config.toml
norm = "layernorm"
parallel_block = false
num_experts = 4
nesterov = true
orthogonalizer = "newton_schulz_5"
batch_size = 64
Rows from block 8, named by matrix and row number. Rows with one number belong to one neuron. Each number is 200 + 40 x the weight over its row's rms, rounded and kept within 0 to 999. All counts start at 0. After the name is the row's rms in percent of the matrix's.
# fc1: MLP up (model.blocks.8.mlp.fc1.weight, 480x160), inputs 108-159
# fc2: MLP down (model.blocks.8.mlp.fc2.weight, 160x480, transposed), outputs 108-159
fc1.323,050,130,169,129,266,208,182,204,193,192,183,183,215,193,222,142,177,154,189,194,173,158,218,220,239,228,239,145,226,202,262,171,201,247,196,182,212,146,187,194,222,213,197,179,218,176,219,186,232,258,189,204,230
fc2.323,051,227,250,248,229,142,229,166,203,176,215,211,213,194,201,251,196,176,191,140,225,181,160,234,220,147,198,203,193,186,216,95,187,181,241,186,192,187,177,226,204,209,133,198,182,242,248,130,207,150,276,185,191
fc1.324,202,216,204,200,255,115,174,207,201,252,222,204,142,216,192,148,283,158,137,188,192,206,212,189,246,159,147,173,203,176,238,199,272,169,183,212,261,221,213,177,226,181,216,159,203,130,155,259,285,263,263,213,152
fc2.324,232,161,192,255,204,217,187,178,246,261,189,225,196,164,200,241,249,255,200,221,166,181,233,249,177,254,175,169,245,196,162,164,107,254,160,209,144,233,192,235,191,273,169,212,222,171,234,174,247,176,276,140,161
fc1.325,049,224,180,194,205,151,124,225,219,184,129,216,216,199,184,256,145,235,200,220,219,189,122,225,254,254,167,221,169,246,205,212,213,172,251,180,223,196,185,169,222,251,219,202,243,249,169,126,126,258,200,180,162
fc2.325,052,196,233,282,263,217,205,149,241,255,173,216,117,207,231,162,188,125,240,174,208,217,184,152,158,195,192,217,232,168,190,174,187,159,218,282,201,211,167,163,213,239,173,226,178,219,211,250,215,205,222,199,176
fc1.326,104,109,213,208,228,191,162,120,181,195,201,154,211,190,265,153,157,142,168,162,180,210,237,152,135,201,207,275,203,185,224,172,265,222,153,214,212,214,321,255,154,285,250,223,183,203,266,189,206,266,197,167,129
fc2.326,090,216,234,224,190,256,223,175,265,134,172,194,265,168,177,182,154,221,240,154,151,169,243,227,175,181,191,261,237,218,100,189,216,183,161,144,171,227,114,189,269,209,184,201,226,136,223,207,200,243,259,258,228
fc1.327,147,272,158,223,167,240,189,234,186,153,225,230,141,171,177,101,186,176,183,231,222,223,225,135,257,221,137,176,252,194,250,167,269,213,196,289,266,255,210,247,175,184,223,166,228,260,157,214,187,215,211,226,201
fc2.327,161,164,147,164,203,217,168,219,142,172,126,199,249,267,153,271,177,192,227,181,123,179,225,184,285,225,205,133,201,229,252,167,232,241,174,185,147,133,188,155,282,169,154,228,210,186,240,188,164,172,238,232,227
fc1.328,029,230,158,187,217,188,188,164,172,241,168,199,215,217,134,253,238,215,278,215,129,152,204,236,213,196,299,136,161,241,133,157,247,235,217,241,260,192,215,244,218,157,168,221,214,164,179,145,228,263,207,187,95
fc2.328,032,225,178,184,151,154,222,206,261,186,170,199,199,154,207,212,201,175,234,197,221,197,193,290,193,177,203,277,124,154,252,153,232,125,237,233,156,150,199,174,225,129,174,155,221,238,156,234,247,161,277,245,179
fc1.329,046,252,169,202,227,157,223,146,161,186,209,197,185,189,157,232,212,195,178,221,201,154,236,226,186,207,101,165,159,232,249,206,208,218,133,218,133,225,189,225,224,200,186,209,219,229,175,184,246,247,223,221,254
fc2.329,048,166,230,201,282,264,229,204,189,212,249,232,224,242,181,124,193,198,137,186,229,238,149,199,180,195,241,261,214,165,169,149,178,214,199,191,196,236,224,156,217,198,279,139,196,167,271,155,227,147,208,230,160
fc1.330,023,193,190,190,151,216,240,202,242,185,217,243,230,181,228,234,182,177,150,285,186,195,209,198,183,199,191,218,163,244,205,101,181,180,193,123,186,125,204,213,238,262,252,145,177,202,274,213,193,196,176,146,154
fc2.330,022,192,133,142,250,173,148,174,149,253,178,207,183,117,266,169,173,240,232,212,253,210,194,199,168,180,199,191,214,232,163,193,166,171,181,220,257,174,135,187,182,198,178,202,252,227,148,179,169,205,204,182,214
fc1.331,021,257,126,280,201,210,184,252,232,229,133,223,188,194,154,199,166,212,186,303,178,291,215,150,140,212,167,190,221,189,159,161,231,118,260,225,214,102,223,152,157,171,153,210,112,214,213,177,233,239,245,205,189
fc2.331,017,171,196,159,229,251,210,148,179,148,177,169,233,203,218,216,192,189,270,205,218,207,185,256,202,198,224,181,154,217,173,144,213,249,132,182,186,205,97,199,255,248,201,203,277,178,254,129,205,257,154,217,228
fc1.332,042,188,195,132,303,156,213,90,254,181,196,235,230,168,257,183,196,171,209,190,196,221,198,184,230,246,186,241,278,210,230,205,167,162,160,148,252,208,195,184,177,274,194,227,195,216,179,222,260,260,189,150,251
fc2.332,039,231,209,264,190,287,204,229,202,191,214,166,235,205,180,178,268,280,141,210,181,239,263,202,173,208,257,233,195,227,262,183,163,290,226,179,185,166,178,206,177,200,207,178,249,247,268,182,181,210,178,215,192
fc1.333,026,190,174,158,205,252,179,209,202,202,219,173,202,148,241,188,140,199,214,190,246,156,236,239,244,197,162,175,200,220,227,148,194,240,203,211,196,216,205,261,233,182,212,187,264,183,292,294,204,337,202,165,164
fc2.333,032,222,259,167,196,163,114,122,228,217,208,267,152,165,261,138,214,163,260,152,281,207,235,185,174,108,161,218,230,186,204,164,190,180,226,227,180,149,142,177,258,272,182,222,215,186,162,179,189,252,261,189,255
fc1.334,063,185,233,158,210,207,128,226,239,231,194,257,230,206,150,217,259,175,164,280,195,200,183,204,149,180,158,177,112,208,236,161,252,202,233,236,197,266,170,251,196,257,217,199,258,152,133,203,323,197,198,219,155
fc2.334,056,180,123,151,163,223,250,202,191,223,231,214,225,121,303,160,195,280,233,254,267,225,173,229,233,152,233,213,205,125,140,196,212,155,186,198,236,204,127,194,167,143,270,147,225,154,212,182,201,197,207,205,189
fc1.335,048,202,210,181,216,252,217,283,157,164,176,208,159,182,288,199,160,175,143,243,259,201,193,194,233,214,202,231,242,311,217,180,267,200,171,235,212,194,172,220,180,178,232,219,215,186,191,134,174,239,223,140,219
fc2.335,047,235,194,222,227,142,168,113,175,171,250,205,202,123,166,144,233,247,154,199,203,209,240,140,145,213,178,94,118,140,204,191,181,158,209,245,211,182,214,230,220,255,133,173,184,232,206,167,263,168,201,156,231
fc1.336,184,200,215,250,229,217,205,173,169,188,169,227,213,204,187,200,222,212,213,232,254,182,206,223,130,124,205,299,231,199,221,189,230,235,255,199,240,237,147,214,216,264,191,208,217,246,183,169,166,301,161,187,173
fc2.336,155,191,224,197,180,256,250,189,167,211,266,221,164,212,215,193,186,166,196,223,194,148,181,152,179,187,193,212,241,196,212,224,132,193,145,228,233,186,216,219,152,149,205,179,289,204,287,182,178,163,198,193,181
fc1.337,033,188,183,241,158,163,191,183,186,217,125,235,231,263,196,171,198,183,240,265,241,166,164,209,217,239,171,177,206,197,168,195,235,210,235,125,183,143,212,250,107,157,235,226,216,304,230,277,207,227,161,189,137
fc2.337,030,205,227,195,238,117,155,227,209,146,246,200,194,154,254,198,255,271,220,209,145,173,291,247,195,137,222,182,233,143,223,177,233,183,212,164,141,214,142,180,266,229,165,187,244,199,209,236,255,183,260,263,231
fc1.338,120,248,245,267,196,182,156,146,234,247,149,150,197,156,209,203,213,195,178,188,264,193,224,160,192,189,189,247,232,167,180,181,168,220,154,209,199,235,224,130,204,151,189,118,236,208,208,218,154,265,178,190,230
fc2.338,126,184,93,168,249,156,201,156,139,224,268,232,182,208,147,209,255,264,159,207,203,206,134,161,142,172,198,210,174,271,202,266,214,246,151,202,184,260,208,260,187,221,194,279,247,174,202,219,206,298,132,234,165
fc1.339,050,223,182,173,196,180,164,269,151,168,174,233,174,168,172,129,143,176,172,191,150,172,195,247,176,211,219,207,204,250,250,185,218,223,244,184,200,210,180,221,245,169,294,174,220,200,175,177,147,266,114,305,203
fc2.339,047,200,192,231,219,235,240,147,279,203,242,165,230,200,216,250,221,164,178,191,150,212,163,131,189,180,214,210,183,199,221,173,149,156,208,178,293,214,176,273,180,174,197,137,146,265,234,180,243,109,276,226,148
fc1.340,072,211,142,248,234,139,157,156,148,228,187,211,189,152,150,196,189,257,180,174,140,200,164,175,188,141,227,158,197,208,197,298,156,132,226,198,215,224,198,175,175,203,193,210,235,188,187,152,163,305,179,161,206
fc2.340,068,218,253,244,134,171,202,172,193,247,181,222,101,208,187,161,180,197,206,218,237,173,192,168,229,198,164,197,305,168,217,194,298,171,226,246,186,194,195,175,141,227,270,159,168,188,196,237,207,102,213,188,121
fc1.341,100,225,177,251,217,150,108,192,200,166,210,158,252,228,240,250,194,183,187,137,210,203,230,169,147,240,224,213,140,107,188,134,224,168,259,213,255,191,213,215,266,148,182,232,256,248,237,217,212,262,175,182,171
fc2.341,114,205,143,236,168,190,194,204,141,179,234,266,204,181,240,248,205,246,195,149,212,186,260,269,186,228,119,205,213,194,153,66,187,165,177,184,171,228,192,233,192,245,262,242,198,133,218,251,233,242,204,211,206
fc1.342,020,211,128,280,169,219,151,170,240,238,248,195,219,277,179,188,238,175,203,192,173,167,216,241,153,265,254,199,84,146,227,188,218,199,259,220,133,137,269,191,167,253,165,241,214,161,193,131,131,221,206,207,154
fc2.342,016,180,164,123,272,259,275,166,218,148,126,288,249,135,267,228,148,240,249,229,275,180,224,258,236,211,145,288,222,203,204,178,266,170,177,232,216,171,111,228,178,186,178,218,226,181,190,194,158,256,223,225,242
fc1.343,107,240,227,227,214,145,173,154,134,215,228,193,205,186,276,242,191,212,253,179,207,193,220,174,208,172,162,261,238,137,172,223,221,149,204,239,270,201,154,161,153,186,205,220,218,178,200,152,178,248,175,188,180
fc2.343,106,215,157,219,205,193,208,240,213,227,164,275,137,258,172,187,226,238,178,149,229,220,201,223,143,206,199,247,274,179,190,166,160,287,121,224,172,154,194,206,188,187,218,139,186,236,202,237,181,182,223,120,236
fc1.344,045,324,263,200,220,201,192,300,171,173,184,252,165,252,201,221,187,164,211,178,177,218,213,163,150,145,233,174,176,260,214,168,166,233,223,226,170,224,115,183,130,232,276,145,245,264,208,185,200,184,161,187,183
fc2.344,044,203,127,139,171,211,177,163,210,189,220,229,239,86,179,129,193,229,176,167,262,172,243,234,178,226,214,234,256,192,191,208,205,161,170,192,192,222,234,231,199,205,144,172,183,188,227,152,160,248,154,215,270
fc1.345,024,201,187,189,205,246,165,207,219,200,217,161,205,173,255,236,160,206,189,242,134,170,164,138,251,252,148,185,189,257,252,217,185,203,214,202,179,213,226,231,227,229,251,221,194,189,246,125,123,271,211,210,278
fc2.345,018,210,206,179,241,202,197,145,213,154,184,266,189,185,114,98,214,196,165,144,260,223,157,229,220,140,248,239,210,129,151,143,249,225,259,213,210,222,196,126,221,209,142,116,229,192,257,143,272,228,240,162,186
fc1.346,183,191,270,269,237,174,192,192,230,209,157,185,228,155,214,239,217,200,145,216,222,153,251,215,168,160,206,255,222,126,132,189,192,201,269,154,204,155,132,107,198,225,204,270,209,156,226,181,170,293,210,144,253
fc2.346,195,183,126,208,124,150,205,194,184,241,269,191,187,174,231,184,198,238,140,118,264,227,198,165,207,249,147,211,248,233,170,146,201,143,228,212,149,187,227,205,174,165,285,161,219,172,245,294,219,215,212,207,188
fc1.347,023,171,235,210,196,263,252,103,133,245,221,230,224,179,201,164,160,141,250,239,159,133,156,138,214,199,218,211,207,235,216,158,185,227,190,172,179,238,130,254,139,238,237,197,210,310,274,179,146,240,176,168,262
fc2.347,031,212,81,198,224,196,137,231,178,214,176,214,180,219,224,137,231,229,181,219,188,277,259,229,183,206,244,180,233,160,199,236,156,142,211,258,134,217,184,253,216,256,199,153,236,200,176,223,173,132,137,190,179
fc1.348,041,244,181,137,214,219,211,257,194,193,206,205,202,267,225,176,183,237,203,101,285,189,220,191,179,149,251,231,227,254,200,162,242,216,225,212,250,191,181,174,222,260,185,163,236,267,205,248,194,238,181,167,191
fc2.348,043,189,150,210,208,129,175,175,174,248,161,218,217,255,246,118,167,201,189,227,158,268,183,149,253,194,127,174,193,175,275,169,185,187,240,209,165,139,228,211,185,173,275,243,198,228,255,229,171,203,180,219,254
fc1.349,019,189,155,174,213,300,183,230,197,161,182,202,231,179,191,214,185,248,257,247,178,210,194,209,291,307,227,167,246,272,180,197,217,193,241,230,190,139,227,185,220,199,201,204,183,162,243,270,188,262,278,193,277
fc2.349,019,174,201,204,240,143,202,187,252,204,209,170,204,178,212,145,212,134,229,114,251,161,176,251,191,165,225,202,171,212,174,142,202,197,316,200,138,229,169,190,232,214,173,186,245,229,167,138,235,187,255,212,161
fc1.350,038,198,213,227,198,256,171,173,181,195,166,155,260,254,236,227,210,224,302,125,169,170,147,344,238,161,202,226,172,182,183,211,233,183,267,131,226,197,199,203,147,211,255,181,268,240,184,231,143,247,230,165,168
fc2.350,027,205,204,208,219,222,230,242,208,289,246,276,160,160,177,197,225,178,189,241,196,253,225,136,176,207,196,188,175,224,238,220,209,215,171,245,164,190,181,192,206,164,178,204,208,198,155,158,187,258,155,252,187
fc1.351,134,186,204,199,188,243,147,235,194,223,181,188,208,191,240,236,189,188,128,235,206,194,260,186,214,261,215,124,212,141,205,226,142,222,206,133,206,221,142,117,228,280,239,219,261,248,232,144,236,227,225,176,148
fc2.351,128,214,254,150,195,137,144,154,257,144,245,240,248,164,232,184,245,131,170,122,270,160,302,194,165,173,210,181,130,165,215,159,180,175,200,228,232,207,227,216,207,194,187,145,229,127,208,216,210,212,178,212,249
fc1.352,018,155,254,199,219,165,164,159,186,195,148,191,188,108,183,187,173,188,176,301,249,225,204,177,145,150,224,200,68,138,234,115,216,252,221,161,155,241,189,272,173,176,205,215,235,185,194,178,194,238,168,182,98
fc2.352,013,190,213,233,182,113,101,193,168,207,243,268,224,234,195,186,231,215,280,202,239,192,227,230,182,173,257,128,193,233,217,203,247,191,197,154,125,211,239,177,239,237,249,195,165,198,177,185,149,219,181,155,234
fc1.353,039,215,199,246,259,227,231,252,241,167,155,201,161,227,146,241,226,203,218,234,146,161,204,190,239,206,280,243,221,154,174,179,273,205,171,179,148,243,152,241,203,249,142,116,214,189,197,242,256,220,219,175,223
fc2.353,038,221,240,173,176,226,164,183,222,229,195,217,164,223,259,173,294,220,138,144,251,191,194,242,205,116,243,186,187,142,221,185,164,178,229,165,160,251,149,240,203,226,220,179,155,227,214,217,257,153,242,207,197
fc1.354,216,209,284,224,209,215,173,228,216,213,162,223,206,180,203,167,174,233,211,261,202,165,315,221,150,193,196,248,220,175,166,242,198,159,285,214,212,165,171,177,228,197,167,221,292,196,168,158,151,137,183,168,216
fc2.354,257,173,168,201,227,183,191,226,190,213,223,262,226,196,190,182,180,142,150,123,277,209,239,147,203,192,270,193,181,135,178,143,88,165,251,216,216,213,169,197,208,173,256,230,210,224,228,244,239,244,284,206,259
fc1.355,024,191,179,144,253,172,168,171,128,209,169,154,165,164,193,141,115,215,230,213,283,232,168,156,294,199,218,238,212,258,254,135,206,182,237,162,210,197,228,210,257,161,250,191,202,208,215,233,257,260,169,143,140
fc2.355,023,200,175,173,226,248,173,93,236,161,255,199,214,179,279,195,164,171,229,136,210,167,201,277,132,212,188,214,247,172,132,140,211,169,213,215,181,192,166,143,252,241,250,211,236,263,184,191,212,179,287,220,150
fc1.356,045,192,179,189,148,224,303,194,205,194,203,117,190,177,145,156,109,140,226,259,192,223,233,204,184,150,212,208,190,190,199,207,267,210,139,169,242,218,182,186,196,184,207,174,133,281,226,162,117,273,228,177,199
fc2.356,046,229,250,244,240,204,125,166,194,238,200,239,179,164,198,131,192,217,134,147,262,259,148,175,170,132,201,157,240,271,249,273,142,198,168,157,297,175,179,166,231,173,146,197,201,130,181,213,316,173,186,219,225
fc1.357,072,274,220,210,168,210,177,191,148,126,238,181,231,304,110,187,247,173,206,139,209,214,214,177,181,157,192,179,198,225,167,113,192,149,194,188,240,231,210,179,237,200,233,170,222,209,184,230,154,198,234,182,223
fc2.357,074,245,255,130,130,203,279,198,213,247,243,273,173,127,160,260,245,226,240,226,225,144,123,263,209,204,137,239,199,194,166,176,132,181,235,262,202,205,189,243,151,166,215,174,229,230,188,200,203,201,156,174,127
fc1.358,023,188,208,211,255,255,163,234,216,235,163,155,219,233,234,193,166,194,186,250,168,146,176,163,251,157,230,146,205,218,245,139,233,215,242,237,160,179,198,191,173,223,241,246,249,173,216,180,206,255,169,213,258
fc2.358,023,220,199,139,263,141,158,163,191,180,196,205,198,166,208,201,172,162,210,105,294,177,185,258,173,124,235,229,169,197,173,79,184,212,228,194,177,169,154,192,264,221,197,188,241,217,169,153,265,178,241,202,182
fc1.359,023,199,234,138,182,223,207,220,192,170,271,198,183,201,172,185,198,205,243,252,237,225,255,180,126,193,195,262,150,217,264,181,258,276,196,256,215,228,174,246,150,181,200,167,222,246,151,210,196,250,140,191,150
fc2.359,018,155,209,167,234,219,130,151,219,183,224,174,186,196,248,135,184,164,222,176,226,209,245,210,163,186,203,174,259,152,142,166,249,171,143,217,225,204,165,197,262,234,205,283,263,176,208,202,260,178,307,201,235
fc1.360,032,240,154,276,201,183,225,230,201,217,227,177,268,129,251,236,195,204,200,145,221,259,209,208,183,163,229,178,253,186,205,116,226,206,133,280,147,152,156,206,237,168,209,193,177,193,195,224,167,206,278,179,183
fc2.360,028,156,132,188,239,229,192,161,178,145,209,179,207,275,215,231,251,267,137,156,161,198,207,229,215,157,235,185,167,307,223,160,271,169,174,189,234,235,226,240,275,167,246,206,208,153,222,181,262,164,235,236,243
fc1.361,017,143,179,191,119,192,268,160,174,231,220,250,223,229,255,186,242,282,178,210,196,201,271,245,229,192,173,210,94,202,193,173,274,233,215,211,183,181,184,170,193,256,149,214,259,191,299,123,197,226,241,215,104
fc2.361,013,219,208,179,240,189,191,173,173,257,120,195,209,164,146,146,173,222,218,231,211,238,202,223,213,225,126,201,230,201,112,266,225,117,230,208,240,291,181,136,186,139,219,195,226,208,180,159,216,303,166,241,213
fc1.362,116,175,212,187,241,211,270,179,197,196,180,232,127,228,183,148,142,246,215,234,202,169,174,183,185,183,252,220,186,208,226,83,251,158,226,187,239,166,224,235,198,147,244,196,162,275,220,231,153,283,139,202,199
fc2.362,119,223,185,237,200,212,150,192,179,188,234,179,189,197,204,131,229,213,175,135,261,176,240,232,152,165,154,285,250,165,226,263,240,177,141,230,189,246,181,229,174,215,156,182,183,141,182,181,232,259,177,196,225
fc1.363,046,197,216,192,241,221,246,277,199,188,183,232,185,185,111,198,263,238,217,146,188,167,270,177,181,204,204,240,176,227,210,142,290,184,186,142,118,232,164,240,227,149,164,172,205,243,211,226,138,273,194,139,220
fc2.363,042,218,202,223,173,223,175,120,162,215,234,219,177,179,182,170,249,225,123,243,245,195,225,276,217,215,209,254,243,192,229,187,237,144,267,260,211,216,189,196,134,216,253,194,179,211,138,202,267,166,150,260,150
fc1.364,242,177,149,211,199,203,160,186,212,218,137,207,126,168,225,176,275,213,253,169,220,206,171,150,204,237,207,157,184,219,196,146,179,191,251,184,162,227,221,204,206,143,220,185,197,210,209,188,178,309,218,205,202
fc2.364,234,200,249,251,173,208,177,218,150,224,214,189,257,233,172,249,199,256,200,178,269,173,215,237,156,144,231,216,135,190,157,185,156,186,209,193,228,211,161,167,171,288,194,218,251,247,161,157,172,239,230,252,169
fc1.365,175,252,209,223,235,150,192,179,270,165,209,187,246,106,229,184,247,210,104,180,222,259,235,212,141,198,214,219,207,271,236,176,228,192,202,207,167,217,231,188,109,192,213,255,288,164,194,195,214,243,142,259,234
fc2.365,146,161,140,204,178,156,210,227,164,225,210,126,203,248,172,247,174,261,226,220,190,163,205,227,270,206,154,206,217,174,206,73,167,205,246,178,227,173,213,210,218,142,112,222,129,184,213,205,175,207,189,202,186
fc1.366,106,135,144,184,266,192,166,174,208,213,210,179,224,233,254,212,184,264,180,232,166,151,161,206,201,101,188,266,246,204,197,159,191,176,180,157,215,181,176,185,182,161,227,170,254,218,198,174,175,304,192,174,158
fc2.366,120,187,221,156,200,225,202,241,179,168,149,230,235,151,198,134,276,178,193,194,234,187,215,204,136,262,222,264,236,279,228,210,206,285,218,174,220,233,159,206,215,231,143,264,308,186,218,198,212,277,176,224,240
fc1.367,013,198,201,210,226,221,217,213,208,120,272,148,178,269,211,205,175,157,181,200,201,212,246,210,201,230,215,175,206,191,220,187,245,195,244,212,206,270,204,171,184,291,178,178,244,240,184,209,187,276,201,111,195
fc2.367,010,178,180,107,216,160,136,184,181,243,242,228,171,165,172,180,209,214,239,262,212,209,102,222,229,196,152,213,184,142,189,173,212,159,168,255,277,212,213,210,152,185,192,192,260,228,204,124,178,219,193,219,154
fc1.368,088,160,145,188,167,244,199,126,192,237,233,188,270,159,136,190,171,120,242,217,221,178,246,209,238,234,230,168,282,137,134,168,202,193,135,204,134,126,108,196,206,241,197,157,240,252,213,191,190,239,212,140,236
fc2.368,092,215,179,247,225,169,214,164,187,240,212,195,218,156,251,222,265,168,184,206,278,179,166,233,163,133,229,246,109,266,178,135,157,187,265,144,240,237,123,216,214,211,160,221,203,257,160,162,238,202,281,248,150
fc1.369,123,172,238,166,208,214,204,219,209,263,184,196,235,171,266,180,168,167,241,169,273,171,188,226,184,180,229,277,162,192,145,175,198,197,243,177,250,236,144,254,144,220,162,176,205,152,219,193,205,259,232,211,208
fc2.369,086,276,127,242,231,220,171,253,219,143,228,215,225,214,214,111,208,184,73,162,169,236,232,131,237,178,181,196,225,159,234,181,220,198,223,199,199,204,249,91,251,241,224,213,181,253,217,206,205,226,115,211,156
fc1.370,035,163,245,183,233,230,210,199,147,207,137,213,241,200,196,102,168,195,183,289,178,164,149,136,214,154,225,183,120,283,252,212,199,215,253,198,175,178,281,185,225,184,225,222,214,241,207,126,91,238,189,121,204
fc2.370,031,163,200,188,156,210,178,138,219,210,263,252,113,198,275,185,218,253,309,161,294,160,229,236,196,275,247,195,219,117,134,166,186,202,194,224,222,155,137,152,249,335,219,159,228,187,211,222,207,193,202,201,199
fc1.371,019,234,214,217,216,149,220,211,213,216,256,191,156,160,220,187,203,179,196,266,179,182,187,255,166,128,179,277,200,214,219,222,199,178,173,255,241,253,154,187,194,133,252,184,210,177,251,219,226,270,208,267,298
fc2.371,017,163,171,150,190,179,248,236,214,260,168,253,238,260,203,163,222,185,251,230,181,155,176,240,229,159,154,224,170,228,256,214,190,152,279,204,212,204,197,154,188,191,198,167,213,195,247,352,207,184,269,223,139
fc1.372,101,181,179,184,209,167,210,178,119,150,170,229,185,205,203,216,303,198,144,172,127,156,228,189,124,168,204,188,179,194,173,174,212,206,252,272,260,208,223,247,170,235,259,226,255,251,208,230,236,260,222,161,150
fc2.372,096,215,131,224,169,192,217,156,196,262,212,185,187,204,190,205,168,218,116,268,115,212,249,246,240,189,163,288,264,234,234,208,157,184,165,175,165,213,186,199,260,180,181,175,224,212,167,252,238,107,228,175,247
fc1.373,066,203,177,244,188,204,179,229,135,214,218,230,104,275,186,184,162,255,239,239,145,180,215,282,199,223,177,179,160,237,263,221,205,197,248,204,203,137,209,261,217,212,190,192,160,274,196,191,166,302,107,198,255
fc2.373,071,244,198,169,219,246,223,172,275,234,219,185,164,172,201,190,190,218,196,153,206,230,222,271,212,210,273,175,284,179,105,215,190,156,211,190,284,218,213,206,150,261,213,141,172,244,204,189,188,209,300,229,180
fc1.374,159,281,186,199,151,209,228,190,191,225,216,163,157,143,186,233,150,240,199,247,202,150,205,136,199,143,250,214,201,258,190,275,205,152,260,100,328,169,148,227,136,174,224,234,200,219,189,169,176,265,172,184,202
fc2.374,151,171,188,211,217,151,116,190,171,259,237,223,166,138,305,142,189,244,155,162,166,184,150,174,152,179,162,204,236,184,215,227,242,167,174,175,238,146,224,215,219,146,154,253,156,133,258,253,235,157,245,225,248
fc1.375,045,217,154,228,264,202,195,222,187,176,167,190,175,202,251,170,144,234,206,204,300,150,236,252,210,173,107,212,199,210,217,129,210,213,169,211,274,230,166,182,200,209,136,215,218,154,270,252,265,233,236,142,161
fc2.375,040,207,235,167,201,182,169,202,161,228,179,207,193,185,202,242,167,90,164,224,298,194,237,166,201,174,225,218,242,177,216,242,265,203,211,214,243,255,166,114,184,244,232,219,193,252,193,193,186,185,182,268,184
fc1.376,040,108,190,127,249,208,195,165,231,190,174,180,182,181,92,218,198,159,169,235,137,225,182,182,116,236,105,231,151,153,207,199,182,213,222,251,134,188,229,198,172,189,167,166,200,184,216,202,219,244,120,271,199
fc2.376,041,213,169,267,245,207,156,202,171,267,226,193,156,202,305,144,200,270,247,235,245,121,193,203,245,177,226,182,288,206,153,190,160,186,236,259,265,206,119,204,190,183,212,206,220,236,220,201,223,164,214,178,115
fc1.377,172,226,270,211,230,130,198,192,175,239,187,190,188,145,248,165,166,232,155,166,237,179,199,255,267,177,214,201,221,163,158,169,195,162,257,193,239,193,149,222,173,282,237,184,182,218,189,201,202,307,242,185,179
fc2.377,203,156,165,216,267,180,167,171,159,214,248,298,225,311,256,186,222,215,214,183,186,145,183,173,153,234,221,158,208,251,156,175,199,146,263,205,127,243,262,102,155,245,185,193,227,139,222,230,141,226,227,254,170
fc1.378,173,233,158,200,216,220,190,192,188,175,182,240,210,209,223,176,163,218,171,221,152,184,203,174,167,254,179,194,195,279,252,156,217,157,233,201,171,231,262,195,163,256,233,157,247,204,118,249,153,274,149,191,157
fc2.378,190,184,183,241,180,188,201,226,137,250,172,221,172,152,239,228,182,247,222,163,163,174,186,147,263,194,181,260,206,258,262,244,227,146,208,235,222,146,191,141,259,189,167,189,320,174,190,179,109,220,212,190,207
fc1.379,128,187,218,216,261,253,193,166,159,188,207,207,234,210,190,266,227,195,211,219,219,193,261,197,200,184,151,217,101,201,179,210,214,207,191,235,215,152,215,256,200,225,161,226,289,170,272,182,173,250,210,146,129
fc2.379,136,186,246,210,214,167,184,234,197,194,204,254,172,246,194,190,197,224,173,229,238,144,214,264,237,171,178,222,194,165,194,137,174,227,139,190,174,219,238,195,172,159,198,159,147,170,171,260,156,212,175,163,159
fc1.380,019,241,169,211,205,206,250,180,150,214,170,237,203,201,209,152,256,211,224,223,283,260,263,249,203,209,189,256,208,189,203,180,236,189,160,183,176,193,165,198,224,229,267,191,285,214,246,197,240,170,168,172,205
fc2.380,015,241,180,258,294,216,186,163,182,221,223,222,140,116,220,156,224,227,105,201,302,242,252,177,195,206,259,262,282,192,141,167,227,102,245,215,249,285,191,251,151,199,117,140,185,193,199,145,128,205,210,219,203
fc1.381,032,191,143,164,277,273,231,189,166,242,211,229,232,211,207,153,236,196,207,201,164,196,227,187,205,254,221,213,228,240,203,196,243,191,197,162,234,201,206,183,73,285,237,172,182,151,195,208,286,192,154,216,248
fc2.381,033,263,201,159,184,204,177,189,151,184,179,211,207,227,184,205,193,218,202,207,226,225,276,232,189,209,232,209,249,105,200,167,174,184,201,223,127,215,77,190,200,220,200,197,197,235,137,193,217,168,291,209,189
fc1.382,059,231,152,180,168,214,231,273,204,213,199,195,137,187,178,164,204,231,218,316,247,173,178,158,232,254,218,175,217,217,175,227,185,170,220,312,209,151,149,178,178,323,198,240,259,247,159,155,218,287,193,169,185
fc2.382,060,224,214,193,199,160,135,150,273,186,226,194,179,174,265,203,204,179,230,119,207,178,176,216,194,154,208,225,237,162,171,59,171,244,231,169,245,227,194,243,174,197,157,203,251,176,195,190,193,171,276,217,211
fc1.383,120,153,213,219,190,260,229,225,151,183,180,163,170,175,216,106,137,139,244,137,172,182,176,190,135,303,247,172,136,289,207,159,184,215,232,213,161,189,215,198,260,220,296,196,157,186,208,251,177,237,173,254,210
fc2.383,093,237,177,207,171,195,138,200,166,186,166,226,170,171,246,212,286,200,217,173,287,218,147,232,195,170,203,277,210,101,195,204,161,204,213,254,217,235,146,225,170,133,205,266,204,293,217,154,258,240,212,144,202
fc1.384,036,195,190,196,254,231,182,191,197,157,207,237,195,199,118,179,181,186,247,236,205,226,212,182,155,153,286,216,265,266,181,156,245,161,161,249,128,152,194,219,151,248,187,209,226,253,207,216,235,239,124,234,194
fc2.384,035,180,164,243,212,178,160,192,172,164,193,195,189,157,162,191,190,170,105,178,255,225,196,162,241,257,254,297,238,175,233,218,221,193,223,237,158,154,171,159,283,186,134,271,278,200,245,205,192,198,204,204,183
fc1.385,025,210,197,181,119,206,274,181,151,171,166,236,148,136,162,134,209,216,190,182,288,212,268,234,154,212,155,236,305,270,260,219,249,295,150,269,227,215,236,213,168,189,283,220,190,243,231,191,246,239,234,167,198
fc2.385,023,161,274,217,219,183,123,134,221,223,235,245,187,152,278,186,114,203,233,266,217,244,227,193,226,205,230,206,271,162,182,219,219,172,237,273,209,186,213,139,270,266,180,180,236,135,216,144,157,177,149,231,270